Rows from block 9 of a small image classifier, named by matrix and row number. Rows with one number within an expert belong to one neuron, the router's apart. Each number is 200 + 30 x the weight over its row's rms, rounded and kept within 0 to 999. All counts start at 0.
After each expert's rows are labels from the 100 images, of 14848, where the router gives the expert most weight on average: "top examples" is what is common among them. Only what is clearly more common there than usual is listed. The data: retinal OCT scans (Kermany 2017).
# router: router (model.blocks.9.mlp.router.weight, 64x320, trained with AdamW), inputs 0-53
# gate: expert gate (model.blocks.9.mlp.gate, 64x160x320), inputs 0-53
# up: expert up (model.blocks.9.mlp.up, 64x160x320), inputs 0-53
# down: expert down (model.blocks.9.mlp.down, 64x320x160, transposed), outputs 0-53

# expert 8
router.8,220,173,189,205,186,182,203,278,199,142,208,208,244,242,189,212,210,151,171,182,126,225,190,213,169,250,180,227,163,206,155,199,145,201,187,205,194,153,188,201,166,209,192,201,196,181,193,159,237,224,165,200,220,207
gate.0,280,248,167,199,218,217,185,144,208,169,154,222,193,277,206,226,182,142,170,176,209,150,199,159,225,232,163,197,177,204,186,207,144,240,209,202,221,236,208,270,187,183,188,206,227,206,188,236,250,191,227,166,194,196
up.0,274,261,180,157,261,245,236,166,220,160,206,156,188,245,216,250,154,169,177,159,210,183,214,167,221,240,142,185,129,189,158,211,156,224,195,213,211,230,221,247,193,211,162,189,194,190,205,245,239,188,186,113,218,171
down.0,231,149,121,182,175,217,168,177,211,181,163,228,188,181,180,234,206,189,211,190,205,217,252,150,214,196,213,207,169,209,202,160,196,235,170,214,169,240,223,230,197,228,173,196,210,171,188,227,231,218,250,191,186,216
gate.1,196,223,208,210,200,256,229,156,235,182,164,179,216,212,230,201,192,223,160,195,228,172,182,206,166,231,83,175,199,61,173,185,203,200,230,221,156,230,237,215,175,162,220,182,193,226,193,174,131,189,238,233,225,145
up.1,187,214,204,236,231,262,170,181,198,138,129,188,149,186,198,146,163,189,177,165,183,203,185,231,237,246,137,225,198,173,271,196,234,208,208,199,222,271,210,229,167,225,206,202,226,203,158,183,178,214,219,212,184,205
down.1,221,159,173,233,211,199,191,184,186,179,155,266,174,199,212,184,191,142,189,178,205,187,179,207,222,217,207,180,263,176,142,204,206,260,213,269,262,224,194,201,210,196,176,227,225,88,161,225,196,223,218,236,236,193
top examples: finding: diabetic macular edema

# expert 62
router.62,208,186,167,179,203,221,208,146,169,172,197,221,208,197,233,211,184,121,267,173,234,231,236,204,196,241,206,181,200,167,147,224,215,155,147,156,177,170,215,160,182,156,201,166,163,215,221,208,177,202,173,206,189,244
gate.1,185,215,185,263,189,269,175,201,239,219,178,177,235,182,211,179,194,255,196,205,183,162,198,289,212,175,202,204,228,188,192,213,196,226,187,203,179,257,181,188,237,243,197,213,192,237,205,248,260,237,195,233,195,227
up.1,192,210,196,212,179,188,211,250,205,210,240,169,166,200,199,184,217,216,236,187,204,234,210,197,181,219,164,173,201,172,209,198,166,268,170,240,225,202,160,184,217,155,214,236,225,227,209,190,118,205,231,139,195,187
down.1,170,167,241,235,214,187,162,218,172,190,182,224,228,183,215,205,197,212,174,204,230,260,174,239,199,230,224,181,147,227,185,226,224,233,178,196,165,259,192,188,177,177,236,198,149,240,152,233,182,211,224,211,175,232
gate.2,216,206,164,202,149,212,228,203,187,180,156,163,202,199,214,249,177,186,228,201,245,218,233,205,182,163,214,169,210,171,163,165,279,207,247,147,196,182,201,195,218,172,240,162,196,227,173,170,252,215,144,227,253,167
up.2,209,202,203,245,190,196,179,230,247,226,209,217,174,235,169,248,188,206,204,178,135,186,214,181,202,220,215,183,208,182,160,181,196,215,169,279,169,201,189,194,179,243,185,231,178,178,153,182,202,201,231,224,156,217
down.2,249,192,184,223,213,197,222,209,214,194,196,181,196,188,199,249,199,131,193,170,198,181,230,187,177,217,243,228,190,197,207,207,224,218,246,264,181,199,203,216,257,221,130,194,208,180,209,205,199,170,185,198,139,185
top examples: finding: diabetic macular edema

# expert 21
router.21,183,135,250,206,186,161,160,186,251,175,189,250,257,201,210,183,208,181,171,245,138,178,142,207,267,240,217,244,172,218,216,166,200,218,220,204,256,185,188,184,222,204,178,205,171,207,194,224,141,209,194,192,174,163
gate.1,190,251,187,244,199,235,218,178,164,191,166,231,173,249,224,250,198,209,224,148,191,209,194,223,202,224,230,201,248,215,220,174,190,212,253,250,166,137,160,226,169,245,175,254,176,187,194,223,228,244,199,181,154,179
up.1,198,174,220,165,181,220,241,234,228,217,246,175,193,151,187,191,157,206,203,239,160,169,252,209,128,205,179,268,202,242,183,174,185,162,250,194,237,195,209,177,155,195,168,146,238,244,214,218,178,240,216,182,184,161
down.1,197,245,226,194,200,182,242,217,222,211,246,204,205,242,156,117,225,231,210,237,151,249,207,223,203,205,175,223,216,217,198,199,270,171,248,213,234,233,256,196,215,174,229,213,175,161,173,144,182,129,238,187,225,171
gate.2,169,237,213,175,235,223,183,181,230,177,244,214,217,258,213,192,192,214,184,172,214,198,210,203,235,162,143,197,192,198,177,190,254,145,153,204,260,136,247,216,214,233,212,177,171,203,199,217,212,190,157,221,203,219
up.2,207,224,211,175,172,224,142,253,250,223,230,204,212,128,195,172,138,210,170,209,189,199,146,179,195,227,210,222,245,215,233,197,185,231,212,209,182,219,208,215,202,205,204,195,176,167,204,166,185,145,226,209,173,261
down.2,182,176,222,230,219,229,184,190,172,202,214,190,149,200,233,181,216,181,171,199,212,200,184,226,173,208,205,208,204,184,185,231,181,166,184,165,266,218,149,192,202,196,209,166,182,179,233,185,197,168,185,139,227,135
top examples: finding: drusen

# expert 16
router.16,220,191,208,172,193,192,186,164,209,259,179,204,190,212,169,227,213,231,229,193,167,197,218,205,197,227,199,225,189,216,243,180,203,220,187,203,178,215,248,226,171,180,174,217,251,186,207,208,203,238,223,196,247,217
gate.1,226,219,184,161,189,178,202,243,182,188,167,180,200,131,223,256,193,183,223,191,199,187,234,154,236,204,212,212,165,149,190,218,145,260,221,252,192,200,206,171,196,211,170,181,190,189,240,156,176,248,183,193,176,214
up.1,188,214,217,223,204,249,199,197,243,222,203,189,215,229,226,171,181,192,160,229,207,205,187,251,167,195,198,147,220,226,237,227,199,140,223,150,219,191,203,205,195,179,193,211,209,252,162,213,262,166,220,223,220,152
down.1,239,161,183,214,237,250,198,182,186,237,210,187,149,206,160,190,216,140,185,165,199,246,229,162,198,179,237,173,215,197,183,170,98,226,168,181,229,218,215,219,188,248,179,202,215,152,214,245,219,183,209,229,262,161
gate.2,167,200,267,221,236,226,228,195,228,197,214,158,202,161,226,199,210,236,162,225,200,186,180,169,199,171,195,154,216,162,166,171,256,216,200,202,215,202,157,172,209,162,250,213,189,178,225,263,209,161,210,203,194,222
up.2,220,178,216,187,199,150,208,196,195,165,247,163,183,209,216,196,262,191,198,192,261,191,236,289,159,183,228,174,163,184,165,257,159,200,162,217,229,161,234,218,191,183,188,180,224,227,179,216,243,220,192,217,215,232
down.2,208,181,192,157,175,195,204,233,188,235,247,188,206,263,172,160,249,180,185,228,232,202,185,143,229,199,190,174,168,224,219,230,251,189,176,184,197,181,200,162,204,150,228,146,176,248,177,195,166,217,192,151,198,199
top examples: finding: choroidal neovascularization

# expert 52
router.52,244,221,246,258,213,237,186,236,200,185,243,189,191,166,122,198,223,191,206,197,179,189,217,194,212,198,192,229,177,187,235,168,176,229,245,204,183,175,205,180,226,180,150,220,263,232,202,194,168,172,228,206,225,215
gate.0,203,150,176,195,176,183,173,189,240,238,219,145,144,154,174,215,186,208,161,170,197,194,201,199,188,265,197,229,228,210,216,222,187,230,147,204,220,221,221,154,200,160,205,187,184,195,177,141,196,231,202,195,224,163
up.0,263,180,180,218,234,188,182,229,276,225,195,174,183,149,177,234,223,194,135,230,198,157,243,189,181,236,207,203,205,198,177,207,169,210,180,175,182,223,189,219,210,252,174,193,182,206,224,206,220,188,246,242,223,171
down.0,206,176,207,172,198,173,229,191,193,213,158,209,180,208,147,189,181,212,243,196,218,163,213,206,167,200,211,151,192,216,219,207,178,203,184,191,234,195,185,220,229,249,214,225,193,179,235,250,224,184,203,199,191,175
gate.1,213,236,216,152,214,238,218,196,203,157,196,197,205,189,199,169,188,174,244,214,186,159,177,252,150,215,184,211,203,197,171,203,184,196,170,211,178,149,202,235,176,210,174,215,184,130,162,216,243,220,158,168,223,184
up.1,188,168,194,210,189,145,190,182,190,295,185,223,182,240,196,233,225,220,165,174,201,247,202,187,235,211,206,205,214,257,224,177,202,182,202,197,198,233,194,199,229,139,205,205,202,251,220,176,126,151,201,202,150,173
down.1,267,187,230,176,305,226,209,185,268,212,202,272,204,225,189,167,178,169,198,130,187,200,165,209,180,204,220,228,186,178,207,183,225,199,161,212,153,196,185,213,189,222,189,225,194,189,192,175,207,207,203,149,227,191
top examples: finding: choroidal neovascularization

# expert 26
router.26,209,169,181,203,165,204,145,170,184,186,214,223,217,179,198,243,214,193,213,193,204,246,183,194,190,161,198,192,237,226,166,170,206,227,218,178,214,159,208,179,214,203,159,246,197,154,208,228,218,205,226,231,188,282
gate.1,237,187,169,168,190,200,228,201,217,168,226,216,168,199,228,217,164,220,150,237,203,226,212,245,228,204,193,191,232,158,174,175,184,195,229,181,186,193,230,209,217,228,240,206,119,199,191,161,261,220,203,258,247,191
up.1,139,202,216,233,212,200,200,182,182,229,134,175,264,201,206,164,185,175,270,192,160,215,156,207,176,202,242,201,166,219,209,200,214,173,198,232,205,184,182,207,202,162,206,170,281,190,192,244,133,177,196,110,185,190
down.1,234,210,215,197,216,270,137,216,195,208,235,175,205,197,223,160,189,226,159,205,205,211,239,250,179,191,245,231,260,204,220,199,242,177,221,249,203,180,156,207,189,164,172,188,184,235,180,153,196,177,201,126,174,176
gate.2,262,247,240,204,213,214,197,216,186,176,254,204,145,274,136,200,224,198,219,241,201,181,215,169,197,180,236,254,239,170,174,242,231,228,252,192,131,204,228,140,192,240,164,237,238,195,171,197,168,206,255,216,184,188
up.2,217,246,231,218,180,166,185,215,211,207,259,197,203,260,163,186,214,204,164,202,216,191,205,169,207,188,224,252,181,168,184,236,206,222,254,186,157,222,226,205,182,237,200,180,236,195,220,173,239,229,194,203,168,235
down.2,217,164,164,194,219,149,183,174,193,178,232,229,227,215,202,121,177,206,219,269,184,216,211,228,224,195,192,217,205,219,220,259,199,192,252,219,219,154,197,159,144,167,267,212,184,217,197,183,169,202,197,156,229,225
top examples: finding: diabetic macular edema

# expert 25
router.25,191,193,264,184,221,169,172,201,164,187,216,240,222,192,191,195,207,220,173,153,167,208,210,189,231,199,204,179,158,173,190,159,167,225,190,149,204,190,234,188,214,183,177,190,242,182,231,202,200,222,168,200,134,168
gate.0,229,161,231,217,97,184,196,180,206,173,207,198,192,151,240,171,189,206,205,239,225,236,198,228,174,219,219,203,158,180,195,202,161,221,186,214,268,200,221,184,183,155,252,250,180,227,161,203,188,179,246,214,212,169
up.0,168,203,203,194,275,221,201,225,217,243,206,206,186,236,183,195,207,227,221,136,184,159,197,159,247,194,169,212,258,193,211,227,221,173,225,160,192,214,193,204,209,255,185,171,233,209,224,189,178,249,165,207,213,243
down.0,187,230,227,199,213,188,172,281,276,214,175,184,184,216,222,162,131,210,212,243,197,214,152,181,223,209,165,205,206,260,172,194,254,237,182,211,232,170,205,167,172,268,206,198,259,152,251,128,214,186,165,206,205,200
gate.1,249,182,155,177,124,157,198,178,189,201,209,239,207,166,207,185,173,169,192,181,133,238,194,191,204,174,213,189,148,165,165,180,195,220,163,201,212,216,187,165,196,189,169,222,197,185,128,195,208,231,211,251,261,172
up.1,246,203,160,161,133,191,216,180,196,209,194,235,177,194,194,207,189,173,214,199,134,212,180,199,182,212,205,252,141,148,161,135,208,188,153,177,194,230,200,173,186,210,163,251,210,183,129,146,226,258,195,233,260,153
down.1,214,163,175,238,122,176,199,218,178,188,168,251,193,167,217,246,163,152,206,229,88,211,212,198,208,266,218,197,199,235,175,207,227,232,193,198,208,198,213,181,160,180,173,198,217,185,171,144,245,215,198,202,195,247
top examples: finding: drusen

# expert 24
router.24,220,215,186,234,231,180,190,186,197,164,142,200,166,223,234,228,209,174,180,153,238,253,174,206,217,198,221,201,224,137,186,159,177,198,186,197,179,200,233,179,216,160,227,211,220,228,205,219,214,208,216,182,240,159
gate.1,163,245,226,189,213,233,206,193,222,232,207,242,223,209,230,173,222,238,200,250,243,204,169,196,262,144,271,222,222,203,261,176,220,155,203,264,159,167,228,201,224,187,213,188,232,163,187,189,168,149,185,194,231,234
up.1,260,136,180,192,205,182,226,207,220,201,167,135,170,196,148,203,168,156,222,163,179,147,208,209,167,213,148,170,195,194,129,194,201,235,201,175,259,234,158,213,198,222,178,189,232,231,200,205,187,259,230,242,198,187
down.1,229,236,232,247,221,234,221,208,207,211,238,250,212,178,236,193,152,201,184,201,227,176,213,238,150,166,185,217,220,189,189,182,266,235,225,163,162,207,200,212,166,193,176,265,191,202,187,194,167,149,216,249,171,176
gate.2,220,226,203,165,184,249,217,227,187,207,211,172,176,178,232,222,230,259,170,172,237,172,160,169,191,219,218,219,209,230,204,165,183,222,201,184,209,186,179,196,185,256,170,196,212,157,132,174,226,205,209,197,255,249
up.2,243,200,219,174,200,220,196,225,170,191,212,197,174,255,202,252,222,239,176,225,220,172,182,162,199,197,177,219,241,184,179,175,188,192,221,207,186,175,201,185,192,250,182,165,196,196,163,223,224,205,195,226,188,170
down.2,205,199,223,264,191,234,162,203,186,257,180,230,249,184,214,240,183,178,213,165,266,174,213,216,192,230,215,196,257,218,135,215,162,238,162,181,178,236,137,195,190,209,154,205,227,200,203,211,179,151,270,229,201,182
top examples: finding: diabetic macular edema

# expert 59
router.59,210,216,203,217,184,162,267,142,209,192,175,251,200,157,185,178,231,187,243,180,184,191,244,212,185,207,260,246,252,147,222,153,228,189,226,177,152,195,188,212,226,212,213,224,174,216,176,168,214,221,223,185,236,220
gate.0,143,181,188,270,236,216,193,203,209,217,232,205,211,249,227,156,153,207,247,190,180,161,199,182,180,196,182,236,162,162,164,262,234,227,204,195,230,220,217,211,166,191,225,225,252,235,218,193,163,190,231,185,149,166
up.0,206,217,179,204,227,191,209,249,238,197,193,217,214,211,220,169,136,201,192,218,274,201,227,167,228,195,206,212,197,194,202,251,200,204,160,166,189,202,233,189,202,195,200,216,192,173,185,201,172,198,241,234,208,141
down.0,189,204,130,172,197,199,176,166,228,199,189,205,209,192,208,198,174,224,172,258,199,162,220,186,183,190,217,196,162,185,116,217,200,210,168,214,177,170,175,217,208,198,153,199,167,239,262,166,241,220,129,251,165,241
gate.1,131,222,203,194,198,169,266,224,195,202,209,235,187,237,187,246,215,195,192,209,190,211,209,202,167,232,189,195,211,213,198,234,189,201,209,166,220,224,189,160,251,171,219,201,204,147,209,233,177,239,155,172,193,209
up.1,159,186,262,197,217,199,238,197,221,191,218,164,266,223,224,168,202,201,135,143,196,244,195,180,169,257,187,198,172,155,207,221,196,204,225,185,200,193,244,198,195,206,222,164,211,203,186,186,174,220,190,138,175,232
down.1,207,222,239,231,205,188,184,241,188,193,193,171,224,216,249,190,237,219,200,251,208,178,144,230,165,160,163,201,210,190,145,242,193,193,196,259,166,138,183,168,178,242,184,134,183,163,241,135,192,223,194,196,226,267
top examples: finding: normal

# expert 5
router.5,173,186,208,225,165,143,193,163,232,188,247,188,137,212,202,137,249,205,215,175,184,228,170,205,176,229,262,201,253,205,229,220,230,182,135,196,202,202,179,162,177,209,223,216,224,203,252,202,172,236,211,181,211,197
gate.0,242,227,165,245,219,197,201,177,119,165,196,195,181,189,225,212,153,256,185,236,243,177,170,172,243,163,188,216,238,194,249,210,258,195,200,222,150,192,168,250,206,215,209,187,201,184,208,204,226,130,255,191,197,190
up.0,218,221,184,246,204,196,238,181,127,225,223,169,176,188,193,217,158,212,224,211,212,161,151,174,164,223,171,196,193,170,221,156,204,233,198,191,201,172,186,215,175,216,218,223,161,169,174,215,221,209,193,231,228,215
down.0,183,245,210,172,189,171,220,159,157,199,196,210,210,219,228,254,184,213,193,217,169,164,257,227,156,247,189,145,188,128,200,198,176,273,201,164,237,165,183,210,151,195,232,149,134,225,254,220,246,201,201,186,172,236
gate.1,180,144,260,222,196,235,308,180,229,224,222,209,268,149,230,217,156,173,246,225,216,208,187,216,182,182,174,235,135,195,192,207,192,157,241,215,188,159,174,195,215,169,221,210,230,236,211,171,140,166,178,220,224,224
up.1,241,252,159,167,241,190,159,200,231,206,173,212,222,217,156,198,230,249,193,167,194,174,194,192,177,244,226,150,190,216,180,200,235,209,187,205,190,216,226,239,172,220,196,192,168,143,169,198,246,192,253,160,171,152
down.1,243,177,176,197,184,179,187,180,163,175,165,204,198,189,216,178,195,227,136,142,240,217,194,194,197,222,206,231,169,190,157,219,221,194,266,205,172,125,187,186,201,183,258,207,208,207,174,232,192,203,170,169,167,226
top examples: finding: normal

# expert 22
router.22,194,201,194,219,208,181,204,154,177,190,226,187,159,202,164,245,203,183,295,231,206,190,251,159,158,195,217,216,167,221,197,160,237,232,210,176,206,146,197,197,196,183,263,184,216,205,187,196,245,227,181,174,182,169
gate.0,186,212,207,216,179,169,223,246,236,165,227,242,218,241,212,198,138,214,221,216,176,203,203,172,227,191,215,143,207,181,222,191,182,166,180,197,186,186,226,230,200,259,244,223,164,198,158,231,193,243,171,146,241,248
up.0,161,182,196,246,195,196,205,169,243,231,200,195,198,201,222,168,212,177,156,193,181,232,209,251,185,193,243,201,236,212,227,273,241,140,179,237,135,205,203,185,195,213,214,246,193,188,190,121,192,203,169,147,218,212
down.0,174,165,255,170,195,163,210,216,238,171,217,199,203,184,293,172,211,199,181,211,256,275,185,245,272,202,211,214,209,174,293,179,217,216,208,198,176,184,202,168,250,186,237,253,198,212,182,214,130,146,229,169,184,185
gate.1,225,162,187,212,152,214,206,185,146,174,183,244,216,194,216,182,179,211,223,239,206,212,227,173,239,173,154,204,144,192,259,215,181,191,215,252,201,177,225,186,202,179,235,227,222,220,177,122,189,201,154,142,217,218
up.1,192,178,174,191,198,133,196,191,203,214,210,235,190,181,236,244,186,197,202,183,164,183,210,185,194,184,189,190,219,184,204,179,215,165,226,150,151,173,203,176,189,219,213,198,197,192,185,206,196,218,211,223,177,234
down.1,203,196,171,225,190,204,176,229,160,150,183,200,220,227,210,254,250,214,129,217,226,170,214,137,211,157,164,191,213,155,146,206,191,197,222,228,221,197,181,233,209,235,153,133,190,200,267,223,218,176,216,197,174,200
top examples: finding: choroidal neovascularization

# expert 3
router.3,193,200,230,194,195,182,199,152,195,199,194,195,223,216,234,195,217,122,231,188,189,217,224,210,171,238,216,160,192,214,166,146,227,185,183,186,238,177,163,195,172,191,206,168,219,105,248,187,246,172,194,193,143,229
gate.1,228,214,193,237,238,247,231,155,130,204,187,223,202,144,183,179,234,239,203,141,258,209,144,148,155,143,190,220,205,222,281,187,222,210,187,214,194,195,233,200,192,195,210,209,165,254,191,218,199,264,228,228,222,216
up.1,207,246,198,237,202,222,186,154,150,187,212,253,216,194,191,161,213,256,241,188,251,183,139,189,161,172,140,216,215,191,262,219,213,188,159,167,215,262,212,259,211,184,242,230,189,235,201,228,177,234,214,233,204,234
down.1,178,166,222,273,196,218,189,168,176,195,169,203,285,212,200,228,237,169,206,207,260,172,192,246,166,204,246,185,240,228,213,223,207,188,224,227,161,201,144,223,185,197,243,226,227,207,215,202,176,150,164,201,161,247
gate.2,202,214,210,237,220,90,238,177,251,242,185,218,225,201,179,167,210,191,220,195,223,203,182,185,224,205,214,187,198,202,212,238,194,180,199,115,143,184,199,167,191,179,212,211,214,202,195,204,209,212,208,211,239,269
up.2,252,223,232,179,194,256,155,194,160,113,184,182,200,214,214,231,177,174,237,230,207,215,227,202,193,168,204,152,204,155,181,167,150,207,190,233,229,197,219,178,204,217,265,188,149,223,183,204,220,229,199,180,185,117
down.2,216,207,190,236,180,204,201,203,170,227,208,173,235,185,193,165,104,218,167,210,162,156,218,210,224,147,213,224,166,210,171,243,260,167,193,187,134,140,201,183,179,234,230,242,142,197,220,185,218,198,139,152,176,245
top examples: finding: diabetic macular edema

# expert 37
router.37,176,200,221,206,154,177,170,196,171,228,169,180,215,173,237,173,215,213,201,183,209,222,223,223,266,214,210,269,198,196,219,221,151,240,211,161,188,199,228,239,159,213,197,215,168,180,206,168,192,188,181,197,249,186
gate.0,199,156,186,198,199,213,169,201,218,208,207,175,205,216,226,199,151,187,184,209,189,204,212,266,238,238,210,192,172,162,172,229,201,145,239,246,232,222,202,150,247,189,192,175,215,203,184,213,228,166,185,184,220,179
up.0,171,232,217,219,174,216,190,188,214,260,234,219,200,205,212,202,187,211,183,194,201,200,221,269,207,165,221,190,189,219,102,224,206,139,254,215,173,217,208,203,275,202,135,216,239,142,218,209,216,154,161,224,230,221
down.0,245,185,230,214,204,195,177,227,262,200,160,168,175,182,214,179,205,256,269,190,181,219,225,193,198,224,293,191,205,207,228,141,192,174,195,227,175,194,203,215,236,216,201,168,204,218,233,232,203,159,191,193,189,277
gate.1,165,158,207,218,181,154,164,190,200,227,197,216,223,212,158,146,226,196,147,189,232,215,200,187,253,201,184,200,181,147,226,190,195,165,184,236,200,183,249,157,213,190,160,187,213,252,178,216,161,192,203,239,197,196
up.1,188,225,169,232,240,195,156,188,208,240,200,197,208,206,208,145,247,201,148,192,224,161,160,167,203,233,201,232,163,156,231,224,181,152,197,260,246,188,209,190,175,213,187,146,194,262,213,227,178,263,201,170,235,164
down.1,207,183,215,164,201,156,209,146,196,164,254,161,147,215,186,248,252,203,176,218,205,211,149,184,203,230,154,290,169,214,242,193,195,189,224,208,173,199,226,182,206,193,238,125,184,192,164,236,192,230,186,168,236,188
top examples: finding: diabetic macular edema

# expert 33
router.33,146,173,230,168,182,197,211,218,228,206,172,257,193,237,211,216,195,205,192,210,201,165,248,251,222,276,229,187,209,161,160,168,199,133,166,220,199,176,155,184,192,225,173,253,206,156,161,167,211,206,224,214,197,227
gate.0,197,186,165,186,196,239,198,272,184,231,139,230,175,167,220,176,169,202,144,229,187,243,197,215,213,182,168,149,190,232,156,162,170,214,171,176,221,166,164,224,172,225,152,235,194,188,204,189,238,99,168,241,217,225
up.0,227,195,214,218,195,171,146,199,182,265,185,176,241,213,150,185,212,249,209,250,195,261,196,190,190,162,194,215,177,183,150,197,159,191,173,234,190,215,149,194,193,236,172,213,170,203,192,203,162,153,238,226,177,181
down.0,209,216,191,203,205,196,187,172,217,200,107,263,160,191,207,151,237,204,232,122,268,177,178,222,171,220,192,152,231,229,190,144,199,213,193,164,194,235,285,233,188,208,192,192,213,220,185,205,222,147,226,189,226,180
gate.1,192,171,189,179,191,241,213,230,196,197,184,217,213,193,229,213,147,216,135,186,257,192,254,205,220,198,189,181,206,197,203,182,150,197,192,179,255,216,214,221,188,195,162,191,191,205,212,176,189,159,206,246,181,165
up.1,202,158,205,193,215,185,195,198,191,191,209,185,181,202,251,216,204,219,255,210,216,214,189,209,158,223,225,160,214,211,199,230,191,210,246,206,218,230,180,198,218,167,185,127,203,232,226,188,131,223,223,140,190,193
down.1,218,189,222,194,196,185,219,151,164,191,123,211,214,225,199,202,207,225,159,220,202,123,185,153,192,183,180,158,172,158,223,171,163,251,188,182,205,198,200,225,156,202,184,184,180,196,191,249,223,177,209,216,213,206
top examples: finding: choroidal neovascularization

# expert 39
router.39,185,205,209,224,228,215,168,150,204,209,228,196,186,193,147,150,271,151,163,212,193,213,196,183,280,180,278,237,250,193,184,170,207,176,195,196,210,200,255,238,265,207,264,202,205,182,163,164,170,230,146,211,183,191
gate.0,277,211,214,201,184,246,268,171,209,202,165,259,189,178,212,197,146,193,228,179,179,166,181,172,220,167,208,214,253,170,140,219,223,228,214,228,186,225,222,180,244,210,166,196,200,173,205,166,257,212,213,213,135,196
up.0,103,205,209,189,211,173,157,247,187,175,224,168,234,165,233,176,200,254,174,197,229,237,132,238,241,179,198,178,139,210,207,170,160,159,168,139,246,169,175,215,122,200,227,195,149,218,180,237,214,201,219,228,290,218
down.0,174,212,271,186,174,192,198,211,165,190,256,177,151,203,153,176,249,220,236,197,228,255,186,183,147,180,215,224,245,171,256,184,176,206,180,169,192,200,187,178,200,185,256,155,193,187,206,223,158,207,202,141,202,180
gate.1,269,229,157,204,221,156,233,193,199,227,181,213,225,187,217,225,176,187,209,174,194,220,166,206,165,251,180,157,183,243,179,176,191,152,194,192,227,232,184,223,198,193,181,176,174,223,189,187,212,228,196,219,208,169
up.1,213,134,188,186,212,233,187,201,208,238,212,209,237,170,212,161,184,233,141,183,186,205,190,211,174,243,213,241,203,146,186,207,206,173,160,162,202,196,173,200,175,167,258,183,193,222,229,201,195,197,211,198,150,191
down.1,225,194,229,229,134,186,253,181,173,245,134,172,243,147,233,230,190,205,174,237,195,160,206,181,205,178,179,188,177,209,210,198,234,201,224,238,146,157,198,155,151,174,231,222,219,211,188,187,230,228,161,168,183,122
top examples: finding: normal

# expert 32
router.32,215,192,162,186,202,175,136,129,205,187,222,209,208,162,168,267,180,194,187,251,181,234,136,207,257,198,225,205,216,173,190,199,212,178,238,191,168,220,225,166,178,158,199,166,242,208,232,192,143,256,160,259,219,135
gate.1,231,199,204,228,175,220,194,230,195,239,261,231,213,191,158,184,238,200,176,175,223,176,243,214,241,186,229,198,185,223,246,172,218,168,184,234,142,159,220,165,196,211,217,230,141,219,154,150,232,253,170,203,207,226
up.1,196,227,206,134,219,192,238,223,218,243,220,223,220,190,137,197,207,164,131,210,243,190,182,189,226,225,236,188,201,213,211,223,218,172,196,235,158,214,226,204,211,253,220,137,173,206,191,183,241,244,167,198,229,248
down.1,195,170,224,158,232,188,139,223,182,186,233,236,198,213,108,251,221,225,185,174,225,182,170,226,274,213,202,240,200,198,240,172,224,212,243,201,178,193,194,227,174,177,188,240,202,260,193,212,172,230,216,237,221,195
gate.2,202,215,199,138,228,274,237,240,262,190,179,224,240,207,210,209,235,219,260,210,221,188,237,150,238,179,174,183,209,199,147,193,173,169,197,179,249,216,198,250,181,219,144,230,220,175,159,237,231,240,203,214,195,165
up.2,213,213,195,217,203,210,180,147,167,194,209,210,144,206,190,223,194,182,205,195,213,216,185,195,180,181,196,194,216,175,226,194,266,226,144,206,126,214,179,151,219,181,233,205,207,237,199,154,214,187,209,168,166,217
down.2,187,153,170,207,182,214,191,203,213,254,205,218,206,249,197,165,163,226,161,230,169,216,272,198,195,216,178,158,216,189,106,208,178,163,219,212,251,177,131,220,177,212,176,135,222,185,210,187,176,164,176,223,192,184
top examples: finding: normal